A small image super-resolution model, trained from scratch.
Model: 2.08M parameters, arch edsr, norm none, activation relu, depths [18], widths [80].
Training: adamw at rate 0.0019, 15000 steps.
Rows from block 13 of a small image super-resolution model, named by matrix and row number. Rows with one number belong to one channel. Each number is 500 + 40 x the weight over its row's rms, rounded and kept within 0 to 999. All counts start at 0. Numbers have three digits each.
After each channel's rows are labels from the 100 images, of 14976, where the channel reaches its highest value: "responds to" is what is common among them; "colour at peak" is the nearest of a few named colours to the mean colour under the peak. Only what is clearly more common there than usual is listed. The data: photos of arthropod specimens (BIOSCAN-5M).
# convs0: first 3x3 conv (model.blocks.13.convs.0.weight, 80x80x3x3, each kernel summed), inputs 40-79
# convs1: second 3x3 conv (model.blocks.13.convs.1.weight, 80x80x3x3, transposed, each kernel summed), outputs 40-79

convs0.69:445569498518527511451493552518446504504558553482534566432464486527547436497472552544447495589518527490498511495503468551
convs1.69:578462492461516603516506492446563476501476474538527553482508519494554626505505525518436445494476449465426548513466482483
responds to: order Hymenoptera
colour at peak: brown

convs0.48:514476434489437463552479514486476466473395494507488519451490482539520447462426505511394481522508471509517478524542560537
convs1.48:493580515474572538393463504477471538484575533484527532437524510540518499535518485510465511562419549539515500522472443575
responds to: order Coleoptera
colour at peak: black; brown

convs0.6:553409427474484474528469514479541487520402473461458495519473553521530487484471536512418514441511409528505491560511571545
convs1.6:424450573563562533490507490468412504468558517490515516515514441560511472543518460503532465487465566513481497484557521461
responds to: order Hymenoptera
colour at peak: brown

convs0.2:516562451488544463445595474512527519521556504515527442440485465489456538481478532485500515574489526446533550428445481489
convs1.2:497475569517537472488490505496470494459509469489499528509541461464565534522545504484470490472441522495496461549492485588
responds to: order Hymenoptera
colour at peak: brown; grey

convs0.17:525418508516462509421502548526553474476510479512490449551542519454467512523489467492439470488439530520465438576468528571
convs1.17:477506549545585512466430467507463509505522528497461524534470486533553481535503595457564461537520531486476554499566499488
responds to: order Hymenoptera
colour at peak: brown; black

convs0.49:493400455495498433472589520514539530532554457592551556526466485504462502545533514475521529507481509453463466419466503457
convs1.49:485575521544522496507530531498485472462539546491486507500529483600542553374482498481459526543465521504489529567522472569
responds to: order Coleoptera
colour at peak: black; brown

convs0.21:556442458532549479402507515553477475523515515515492481517512474471507538419537450463562540516515568477446493537523450597
convs1.21:513535508579543472491461526545463511513476529453462512527450500450526429546482518568473464524475546545551468529467538558
responds to: order Hymenoptera
colour at peak: grey

convs0.20:521542429539444488494468534495497443503500530503516526477461524498457577497506552554435462474529441532568493570479605485
convs1.20:491455549471572500510529477509485512489475475509476466560519517482512428536543417479572506503500564482467505411543440474
responds to: order Hymenoptera
colour at peak: brown

convs0.10:463434532549540585563501480562437495541523550539511510544506472560522522512480466415509473456455446494449422507454501541
convs1.10:522545441438506492461507491495461510564494490491490450496486487505507467493518524508444443553510533473438479498527516499
responds to: order Hymenoptera
colour at peak: grey

convs0.34:537572464456537451492529555500563458554490505538511489497471523498513521559510520508480544440517477416493516431392598471
convs1.34:487461519514487507485503484477538509443572482479609507481510515458514460561534504492584497512550469585551546501499487501
responds to: order Hymenoptera
colour at peak: brown; grey

convs0.36:505532502513461492559556529497528523513456469543519476463470525481553493565492493561538459447456527444540531473456505379
convs1.36:518506484457495494468530524506564502490531483446481456498469504434446546449527512448530467439552509543476462448491502541
responds to: order Coleoptera
colour at peak: brown; black

convs0.26:505587457541516582444487501500445379557509553451520531475516515512450552523476568472441509509490482462571509533453571549
convs1.26:503456550479522529544518504526492529458455542502461498604462498491532505458494444489518454538462485499415580462595452430
responds to: order Hymenoptera
colour at peak: grey; brown

convs0.27:502463466551572543410547501499504392500483489467450543538494525533501619513515434459496447468456476411484550498454485453
convs1.27:457411516454518484532542512540477535528434593504510524509508499452533584380497499500546516504532505481411510518483571471
responds to: order Hymenoptera
colour at peak: grey

convs0.31:531461392522479512425497475475543499493437480416482448585453501476531486450483482487467560478539468506513503565527533547
convs1.31:438473549518559519403470480489439520504482565489469529504531467502486486535493521539535477508474538444377557474466511479
responds to: order Hymenoptera
colour at peak: grey; brown

convs0.42:544491521462496454521591518507536421474503472534457512507505504554513494460435475514515487454438522465482541446480498471
convs1.42:443512490490497503501467445499457519560494506482544494467507513471445549454502512550467478497574496491552469492493502454
responds to: order Coleoptera
colour at peak: grey; brown

convs0.8:498508490442578442483522492507525534516564530459518503530468479416455512510519500531533530447495480441539485393470559390
convs1.8:538447474544450562538506501505522487496435529425503507506427547503530489549487534549517460554546442516564490565466507536
responds to: order Hymenoptera
colour at peak: white

convs0.28:509494526493483486531539453516516538564550510501583487514466528419490470558503420495539434488461550493540487501431558504
convs1.28:501419511484482480478432500483468509401449478456404458396500470586464538475489577492441534507522505529427543523523458503
responds to: order Coleoptera
colour at peak: black; brown

convs0.37:474462463512474482520468560486540501556458469419498490555461502532533472482457487488461575464463509496536497517479442504
convs1.37:526504482514532511482484499437479488459459533487467518444490494533490561523471606499471404536523471516439505520559586523
responds to: order Coleoptera
colour at peak: brown

convs0.66:507561512534424509430479531456532497434522468524494474405575476469492550474506480527512502459516536490479528530438523560
convs1.66:508461541491541531553526490564503461551424508530489476572432519556485426510511463477534491495515509468485508448526428440
responds to: order Hymenoptera
colour at peak: grey