Weights of a small image super-resolution model: depths [18].
Rows from block 5, named by matrix and row number. Rows with one number belong to one channel. Each number is 50 + 12 x the weight over the matrix's rms, rounded and kept within 0 to 99. All counts start at 0.
# convs0: first 3x3 conv (model.blocks.5.convs.0.weight, 80x80x3x3), inputs 16-31, a 3x3 kernel for each
# convs1: second 3x3 conv (model.blocks.5.convs.1.weight, 80x80x3x3, transposed), outputs 16-31, a 3x3 kernel for each
convs0.9:45 45 45 49 42 44 51 47 51 45 42 52 52 44 52 44 41 52 41 56 46 41 52 43 28 34 39 43 41 47 47 43 44 49 47 44 54 44 58 74 45 45 77 49 47 48 41 38 46 47 46 35 45 45 42 53 49 49 56 56 48 57 55 47 73 78 32 50 73 42 35 45 51 54 54 46 56 50 49 53 50 37 47 52 32 47 59 42 45 58 50 40 47 34 55 82 41 53 74 41 47 48 45 53 50 43 50 56 58 43 41 68 55 50 50 25 38 59 66 78 59 40 52 54 50 55 36 42 33 48 68 40 51 72 47 56 60 39 39 48 47 22 30 54
convs0.10:44 51 57 38 45 49 37 39 43 38 41 48 37 41 44 38 38 32 48 61 63 39 64 62 43 52 50 46 50 50 47 56 56 53 56 61 40 47 62 36 41 56 31 42 42 73 54 48 79 55 50 63 56 60 44 44 52 59 55 56 52 42 43 51 41 33 32 31 40 36 39 55 61 56 57 47 51 60 44 53 63 54 33 39 55 50 53 55 58 62 62 50 51 44 38 41 33 35 48 54 53 54 55 52 55 53 59 52 40 46 44 46 53 48 46 53 48 42 40 44 47 46 50 47 45 46 58 53 59 38 39 40 36 43 33 43 50 62 34 61 63 37 49 52
convs0.11:41 31 35 34 33 36 41 35 37 58 61 09 52 55 22 33 39 40 46 74 45 38 54 45 47 47 42 50 58 68 55 52 56 67 45 50 50 47 22 44 51 31 27 44 36 55 48 67 35 42 70 51 55 51 52 59 63 39 65 73 42 62 71 31 23 63 44 38 42 38 45 28 25 14 62 35 28 47 34 35 46 41 35 56 46 43 32 40 56 41 74 61 92 46 32 70 61 48 57 45 54 50 33 34 42 21 21 35 62 72 40 39 50 53 45 44 49 34 43 49 35 43 40 37 40 40 34 68 71 37 63 66 39 28 44 45 74 55 48 56 56 54 41 36
convs0.12:46 38 44 52 47 45 63 66 59 42 51 52 49 61 43 40 44 35 53 57 66 37 50 70 55 46 44 47 41 43 54 53 52 62 50 45 57 59 67 62 61 55 74 88 64 44 60 60 50 54 57 35 34 43 58 68 66 44 47 48 53 39 54 50 53 55 29 31 35 56 65 44 57 55 52 53 61 55 53 63 55 45 61 60 39 58 52 28 35 31 69 94 65 47 61 52 23 07 19 46 53 53 40 45 50 47 50 51 72 82 74 36 48 58 31 31 36 27 24 46 49 40 34 83 97 72 61 48 41 61 61 56 40 42 47 44 50 68 39 56 74 80 58 40
convs0.13:46 38 42 51 41 43 41 48 49 33 30 25 50 32 03 57 32 03 48 52 49 61 62 36 38 33 09 45 32 42 38 56 60 44 60 61 31 38 38 43 49 36 49 42 47 53 46 32 63 38 49 51 58 99 49 64 66 61 54 56 48 60 63 52 29 52 33 34 92 46 41 73 26 39 57 13 34 66 40 32 53 63 62 70 64 58 81 65 52 62 54 23 46 52 30 90 54 31 94 44 43 39 60 57 48 59 56 42 28 45 38 74 64 33 54 30 19 60 61 57 58 56 46 46 47 43 31 29 44 29 79 60 34 81 43 45 59 44 32 61 27 18 52 21
convs1.9:59 52 52 50 49 47 48 56 51 59 36 58 60 38 66 62 42 53 57 42 53 62 58 59 55 66 56 33 49 49 34 49 55 44 47 54 53 27 73 37 27 66 46 46 42 48 45 54 48 51 54 41 51 46 50 51 44 52 53 47 44 48 42 42 31 40 54 33 32 43 53 37 48 51 64 51 54 56 39 48 51 50 50 41 45 46 42 56 60 60 63 61 56 67 56 51 55 52 61 52 52 54 60 61 59 53 50 51 54 45 47 58 50 64 53 32 49 31 33 48 53 46 48 49 52 46 49 63 72 47 63 60 46 60 55 68 47 38 62 45 47 48 44 45
convs1.10:50 50 54 46 42 51 48 60 69 44 49 54 57 69 64 65 62 45 48 42 52 51 45 50 50 48 41 27 51 65 20 48 62 22 41 66 59 54 53 65 56 50 69 48 34 51 58 65 43 59 76 55 63 63 37 54 65 61 73 69 75 76 67 65 56 64 71 62 53 62 61 43 60 47 47 56 54 51 38 42 46 67 56 49 73 63 52 70 59 44 62 58 54 53 55 53 40 57 62 36 41 45 47 46 46 55 50 40 47 60 46 55 55 45 43 38 34 47 56 64 54 44 47 64 45 46 23 32 47 22 26 38 34 35 46 44 45 54 52 39 35 54 48 44
convs1.11:54 59 50 45 44 51 40 41 47 49 49 44 52 61 95 61 62 98 56 40 38 50 50 51 41 47 50 42 27 25 54 52 19 43 60 22 67 66 73 35 63 89 13 54 89 54 54 53 57 50 49 58 34 63 42 54 46 58 54 48 56 43 45 37 47 57 34 37 49 23 17 15 39 41 43 37 55 38 34 55 41 49 61 80 42 40 61 62 39 64 25 28 16 62 67 35 44 57 37 46 46 41 53 58 43 51 57 58 50 40 18 46 56 43 46 53 58 64 65 54 37 34 44 19 25 39 64 55 45 60 64 60 52 64 54 54 50 54 47 59 50 27 39 46
convs1.12:43 38 43 56 62 55 42 49 54 47 52 51 46 66 54 42 78 61 53 53 53 68 50 44 63 46 35 48 53 75 47 35 48 69 46 46 16 20 11 41 39 30 27 27 07 44 50 67 48 43 46 37 48 51 50 47 67 55 45 56 46 33 54 40 24 36 50 30 38 45 34 40 45 46 51 36 40 48 27 32 37 41 20 28 49 33 30 56 51 41 52 53 57 35 55 38 42 67 46 58 68 62 52 54 58 52 54 47 48 57 30 27 48 24 33 53 33 56 82 74 39 34 44 52 33 29 59 61 57 45 51 69 63 50 53 43 60 49 58 63 39 56 44 20
convs1.13:36 35 51 48 37 38 48 35 38 57 48 93 57 43 99 63 42 61 64 64 64 55 55 62 68 59 65 48 60 34 63 85 37 50 56 15 36 34 91 35 42 90 75 73 69 44 20 33 07 06 32 17 58 54 54 32 11 38 21 42 29 52 46 77 32 41 71 36 35 59 64 67 57 59 37 53 53 34 53 66 50 32 16 13 41 16 22 56 31 27 57 53 41 54 55 37 51 49 52 45 57 71 47 47 64 52 49 63 49 52 65 44 48 97 55 32 85 24 33 47 38 52 54 31 34 34 41 76 87 36 77 70 26 39 51 51 62 49 54 65 67 53 50 63