From a checkpoint of a small image super-resolution model: activation relu.
Rows from block 13 of a small image super-resolution model, named by matrix and row number. Rows with one number belong to one channel. Each number is 128 + 24 x the weight over its row's rms, rounded and kept within 0 to 255. All counts start at 0. Numbers have three digits each.
After each channel's rows are labels from the 100 images, of 14976, where the channel reaches its highest value: "responds to" is what is common among them. Only what is clearly more common there than usual is listed. The data: photos of arthropod specimens (BIOSCAN-5M).
# convs0: first 3x3 conv (model.blocks.13.convs.0.weight, 80x80x3x3, each kernel summed), inputs 0-39
# convs1: second 3x3 conv (model.blocks.13.convs.1.weight, 80x80x3x3, transposed, each kernel summed), outputs 0-39

convs0.66:119161182160149141090138146147146116091176083153131113117107133108128136134092106154135139196122120125121120123141127118
convs1.66:130101114099131135156121095116090158147074163123125121122153116132092123140164162078108086081142121123136115102114138119
responds to: order Hymenoptera

convs0.67:120168150122109126120113158123098110136132104116121110150119123144122151150159122105084156080137132117094129143138056142
convs1.67:110103095150154134176130166131112140115134136136129164127137126108159162121141141107121113065132123105112117128108104091
responds to: order Hymenoptera

convs0.55:152165133086097129138102111135156160163136118145097130120129103089069117158111104116118115107127108142108085142120099118
convs1.55:144130105192165134166138126152167133110159124086115129141160136154142164147158163122150138143137143138134145086107128134
responds to: order Hymenoptera

convs0.54:143092154142110142109109160160147174131153082125124090132107130141077138141138138142156117190151142124118131132186134104
convs1.54:144097149069159139152110087117133135139116175140135120138154113136146112118126176102099123065107127138160131118108131131
responds to: order Hymenoptera

convs0.49:120148142161104123118115096134122137155127159133127148125163132145140104104135116120126108145062135113093151132083085111
convs1.49:122145137159129140156129160127150132165151107110122055154133147115083145130140108162124134141148152136153166128163144142
responds to: order Coleoptera

convs0.41:144134102097160084129155163087154127133094074086138130147148085121149106135109161099152127122104122154117136104140109120
convs1.41:129094117144133110098103095138079106135102199153146146109119134142156132144167115125117143104149110116139117105103115079
responds to: order Hymenoptera

convs0.32:147111083126151126150141101103134131142079152122130132130170138144141164119144181092101154101097136092133123116113130149
convs1.32:132121153136120131118125139165127121122154095126120145120080110089127093146110108153148107138132116151144131099160116096
responds to: order Hymenoptera

convs0.48:135173139128121127190113159090127119158098157154112157113144117146135137102145163086104121074142137124127116152138141131
convs1.48:121128131151127127066129098170133129120150086098132083161167116128130122144129121148138119128101140121093148120134094132
responds to: order Coleoptera

convs0.37:111149160153081138153108069102136150202116182157131125117130116177158097102113143121135129134109150148109133101107134130
convs1.37:118155095096096134115128124115168122089122111106122111151140167081105173129131120174125132172167137126117128142140093146
responds to: order Coleoptera

convs0.42:134116166137134126141160086140090147130113063147109082151137159138082133125146159134118155142110143100133134129204121117
convs1.42:117118120123085110160135130110167141138130231153129134112153148165125112131134127165129149132166165168165111129100179122
responds to: order Coleoptera

convs0.51:121101150142129124129178126162126135177114054120126092160125138136073124139116124142155124155131156105133136143170146162
convs1.51:120138120115138129169138122094168123154147208137140148090118183174180149112163120131135180122129108138156123131073127162
responds to: order Coleoptera

convs0.58:147165142170109137172102117161142139150153095122103124143123104116142115153125114117109130121125077095084170165095137137
convs1.58:143101133097164115111129107132130100110094136150118132093146082148164119127154147090138123093134120113144147083113131139
responds to: order Hymenoptera

convs0.28:103091106087151117075115126137113116125127155118124146151186096141152085086112142105135130129119136119127111068113136121
convs1.28:145141153146131130135147129129132104099130085147138133104106154121117134156146104157100140094108137129148149164143111106
responds to: order Coleoptera

convs0.21:124135116098136122110136142132122132104081148110098119127090092127094154109119130109119168110108106172092107129093096144
convs1.21:135140139112154115133118128056159184143180111109127117135106109119143107133163136147118121126114094068140147155158129116
responds to: order Hymenoptera

convs0.8:142148133120177121097129163121108104120110127085103105154121151158134136154143131126126134124105140140145112065124136161
convs1.8:127132094111112131124097127145115155164089132131143188088087111081149095106143097136138121094124103145114142121140102108
responds to: order Hymenoptera

convs0.10:153169106109144109097174109129159099154115139100108093123125163141077126119118137125100146149146140135121131124117143155
convs1.10:114117114125167162156173115160126140140164076134129198121080132109176111141168122129124204139112139120160125136136148104
responds to: order Hymenoptera

convs0.36:101069126109112105100124090098120149116151167125144156088116134144109115121133136136152109194120103091112115142117137124
convs1.36:133134148133166125060129150136137102066145082139126087149101153139110140120143099098100162102174099123154132156147146147
responds to: order Coleoptera