From a checkpoint of a small image super-resolution model.
Model: 2.08M parameters, widths [80].
Training: adamw at rate 0.0019, 15000 steps, batches of 64.
Data: trained on photos of arthropod specimens (BIOSCAN-5M), 97500 training examples, 9.8 epochs.
Rows from block 7 of a small image super-resolution model, named by matrix and row number. Rows with one number belong to one channel. Each number is 500 + 25 x the weight over its row's rms, rounded and kept within 0 to 999. All counts start at 0. Numbers have three digits each.
After each channel's rows are labels from the 100 images, of 14976, where the channel reaches its highest value: "colour at peak" is the nearest of a few named colours to the mean colour under the peak; "top examples" is what is common among them. Only what is clearly more common there than usual is listed. The data: photos of arthropod specimens (BIOSCAN-5M).
# convs0: first 3x3 conv (model.blocks.7.convs.0.weight, 80x80x3x3, each kernel summed), inputs 0-79
# convs1: second 3x3 conv (model.blocks.7.convs.1.weight, 80x80x3x3, transposed, each kernel summed), outputs 0-79

convs0.42:494519475495512511527529512448512476518505495488478520483460507471473483428512512483512491513471468526486449526516482473490463502510526499572488500469475505486530488489505487497465446505501525495421498494469501501481485512522502508510505524
convs1.42:496489552482499490484471472495499530518463536475516557475503561505489488486451463558513474509501525458474516481497511535491496515524532506517503490516502499481495548528498481510506518514481487469507539540473494488528510483480530523552516486
colour at peak: brown
top examples: order Hymenoptera

convs0.15:485475448464525515490507468472509503485500514529515506460505504489494490542489502479539499542531462503477492420536499498502519519488490488508544524529531486474480515486486493495511445488480479504498504508524469471452560493526482511471514477
convs1.15:508466530481477501515534525495500519502477499514486520498524491475465500456529499531493507514465501474532475504484528497519468493522480506496496501490488508512517460462511499518471485565488440529497482486479458469560449489466503443522471489
colour at peak: brown
top examples: order Hymenoptera

convs0.60:528501494513498496534514515488540513513514523474501491441456499473486488527471475471510477515450509526470492541493478487506488471540504510527467453495498517498506449447522490509519485549472511511511503475490460461489519485505440509512472518
convs1.60:516521506482533536545490500496497528523497494498483485493448504529491518492519521522519492511543525469527521448501520536482492520538524517453501499516480484492481548538493520517528493526506551493521546519519493546498477480449534490479468473
colour at peak: brown; grey
top examples: order Hymenoptera

convs0.31:507505535482534504440485494503523501470473508513537478497548477512482515492531497505520532459499482464505510482533462491486514512506468504517479515493474508501482500528514500445505483484510451518517479515484513475546536541546522529451525547
convs1.31:479468477526514498557530493506485485500540477490513506509454531475470487525480506496507486521484498475491474514493513487509541463468500495474522493489535500490520479475503527525487491514476526519493509525504452517438480487473507423554460476
colour at peak: brown; grey
top examples: order Hymenoptera

convs0.11:494473498486528531493494456461507526500499492509543515501497515522510477477515488540497474497496448512507485478516520454497456488467479509559485533491482516504504535535478530518456504512525489483458523538485483507493486522541561523495469463
convs1.11:485492490496517513510491539454486468451519526458486482506480488540451524525511491498516531524533524481486504510484481527507524516545529522431479476475523504482473504484495510481499492524487516528498506496529474503514497483438441471483514462
colour at peak: black; brown
top examples: order Hymenoptera

convs0.51:534529493448463513548482506473503484498513522504486517490483485513491457497462451484490469507483545519464483497470496467515535514526497501498482496442505485470513466525481497501525503478525495517512507499476520514472520477507503509416471545
convs1.51:518458496516537493472552541501501519505493465514487487503458474497498514490509480516496485534514478512531485496541523512497426507499494509496525490518517492544504529559510495496478480498514540471495485515576501478531496488468497490532525456
colour at peak: grey; brown
top examples: order Hymenoptera

convs0.75:487518487487485484501452507481477503548479469517542545462491538515524485504494481525517466495486504513552504477508526494507494502459501481520503478484505540493484524473500532515471523476516562469531510572482503476514463470474531501485522499
convs1.75:488506461485495513505511515565501456451525546476500491509474507494504490516476453502517477498528494492478476491457488551468515490531542530457507479491529509528551476480505497504519498525476519515501466513550477515512499488513441485505481514
colour at peak: black
top examples: order Hymenoptera

convs0.0:445496478503506511512470501480478498503535503482537532499489558500513464527488499531505473491478521478454527479483506498490574485517489512514446534461506442456493509482488485476515482473504532498520506516474523517474492492510458500507480537
convs1.0:524513485470480484504531513494461522501477508551504499546490474496475471504508484486499507546535491496486470524503506493500564534518507537481521508472487527547494457464543504511523508468534496502480502529500491507508514517513533520413498503
colour at peak: brown; grey
top examples: order Hymenoptera

convs0.28:506502513517506475497473499489487516486502521520541497469491510443531513527482520577518535467510469474499494523495472464535464523519506512490486461527492469512489510491524496500516584475520497498541521558486477487512497492485504498478487473
convs1.28:507467512489485536478495503572502506458510495466492552524501487542553494479486474450491490480513487501465518469466520485462481490439520505516500509462510498483547563484498511489489509497512445491476481492512523510483489489495515485507487498
colour at peak: black; brown
top examples: order Hymenoptera

convs0.37:498504479485517472524498534491506462494511465453493473489500451510503459491511540481491464506477525477491507513471523480461536486511506513503496531520473523479519460443491490539515470523496468560468478482479523527480465521485469510492471541
convs1.37:506432496502499487457465491510522492466504529501499550513507471481507503507497460525468486494491489484487505505500463424481452528491518482505474508478487492491514535484505476459489506490499481496511500517537468518485553480502503501454513431
colour at peak: white
top examples: order Hymenoptera