A small image super-resolution model, trained from scratch.
Model: arch edsr, norm none, widths [80].
Training: adamw at rate 0.0019, 15000 steps.
Data: trained on photos of arthropod specimens (BIOSCAN-5M), 97500 training examples, 9.8 epochs.
Rows from block 10 of a small image super-resolution model, named by matrix and row number. Rows with one number belong to one channel. Each number is 128 + 24 x the weight over its row's rms, rounded and kept within 0 to 255. All counts start at 0. Numbers have three digits each.
Before each channel's rows are labels from the 100 images, of 14976, where the channel reaches its highest value: "place" is the part of the image that holds the peak. Only what is clearly more common there than usual is listed. The data: photos of arthropod specimens (BIOSCAN-5M).
# convs0: first 3x3 conv (model.blocks.10.convs.0.weight, 80x80x3x3, each kernel summed), inputs 0-79
# convs1: second 3x3 conv (model.blocks.10.convs.1.weight, 80x80x3x3, transposed, each kernel summed), outputs 0-79

place: centre
convs0.69:119144159150120138130131131112061104137101098124128146136129125150137118157154111145113120085109130095116149117129081158141196147099136139093117145142151068111068134107094134112125131089128102146138118140095144118153127115162124101119135163
convs1.69:147072104138136136135118111139125148118131148133127102111056136117141143134103167094077120108148109120099127209147097111144151100143121125120141132131172126141129111117140109166117133123118107122136126132154108103129095121112122087186125090

place: top centre
convs0.50:089137101117149126153124115133123128147127102134112128101132129095099071129112120109151109179111098090128105141141159090100133094115101103173147175119152155113142095168134139131119085134112158140115097084078123129145097146157122110134127153
convs1.50:122150109135165136203113118113141125159099162133130158099150164100125123109143116154128128142124116097104142085118130149116122137133150131154097129120115109129156165179090122133112145140151157128121173126114070153149118115108134165160098174

place: centre
convs0.49:119170136137143105095090116145144164122134139143142130119108168109156128115160130127154186145143103163134146117083137105098101096081153106146115084090112121116126131129145119153122176140138178142132148131165098107122097115107142132111132080
convs1.49:129105168139109140103136092170118121113086139137133125123129064187164127145122111098109106097154105135134149111135120107163130128105131155140164119172166135151163139094118128099137132089125101158136076136130161111110143119140103146099098132

place: top centre
convs0.28:126166080143142133124119120150136151141130130159135080128084135071131120110145143110121119103109091155118095152135101084128108120123100140213123148102134132124133113137152136130113125133105115134084128148102087105089133129169126137170151113
convs1.28:127134131095103132120122088168157130114130131121115162152133119099114118152085134150158136128146107155093117111111117091108114165115120144180128134115078142131155118108132087103182126151119140174146153112113085176123127173139141147103090122

place: top centre
convs0.73:113111135129120107128122085127127144127107095150134105098118112124124126114156142105112137124120082094179140147144126080118142123090104114177142095130119157129121137087144207107093075155112101110112130119136149111135116149141181115125159117
convs1.73:122105101147127124135118126154178122092168108123115128127128135111126108150096139150130119144122137174083160100126154078118131142161132147135172120142120122149171101109132150134153146170108183118122124179123094156108126098086129114084097143

place: centre
convs0.42:108136092139106118130153147125145093140117091117118087155169077105118087114142141111117108148120150107092141129125156105115138164132086143140115160111103155100127115134149132136157094101134085156108104091089115166079148151152087123143143133
convs1.42:095160116133167141145132144121084096165133123109130224135150142151197121143122139152155115162140092113144102119126107133108161115129103143108114134147137136138185107103132129118125135094132121119133144153115128148161143136119091154119144153

place: centre
convs0.21:133115083123124133136118102137185162137166139143126102117110135144109154142131125126134126133150065137132107107108154109125067121127096141103152084151129131135125147156132140140118148145147125105156148129174077131120126110112153109146079058
convs1.21:127103152104121122121118098178133142099110150122141147120101127131177119109102131130141147136123138156095140082107153102125084120158100139156112119121125139134173140151126124106102138158145177127125134133144182089139124136127141150051119182

place: middle left; centre
convs0.74:156177147121112121105146140112092112193084132116123162141129100149114083125115125120138104141134128159109122125108123148128117128092142136142118125116149153124130107058140109174125144102125152099080117142121141097110093137142067153138140160
convs1.74:120148105134139146105089144129138108086123160113150110157121160149141189141115106159096072108122140122094145171101111155083151117075172102092149096124098122127142144091111124106150100126132140116115150138105115131148152118097107124128128124

place: bottom right
convs0.60:121160138149098117132124126123135131116114116129133069147094114144132108132123133118100129080102108095121152153119118079118175128112093111174122117136097082125106106133123121119144113088148115133141115117085090152108152174183154132130093172
convs1.60:158138138163160125125133087192122179129162123128121123138121121132161146137144113113081117086143117129121111139152082137124093124147200117099143135116149126122131150134117103182164137148129107095139117125196145134124121097135106123130130128

place: bottom right
convs0.48:139134190126163127118144121128117116118140128121110111142133145168126132156161074160120117086151167105121134087114117136134175123104092127111152143133124075125101121136091145068145121090096126140130123129134136110132153111182117116102174141
convs1.48:124094083149120148150117141123106107141104136161124136127134108191136142112139189070086143090097141115141105130144120134148107132139116152133120103135169134122109117105136113175093159135157114115125123122116129151144093104090163101164101097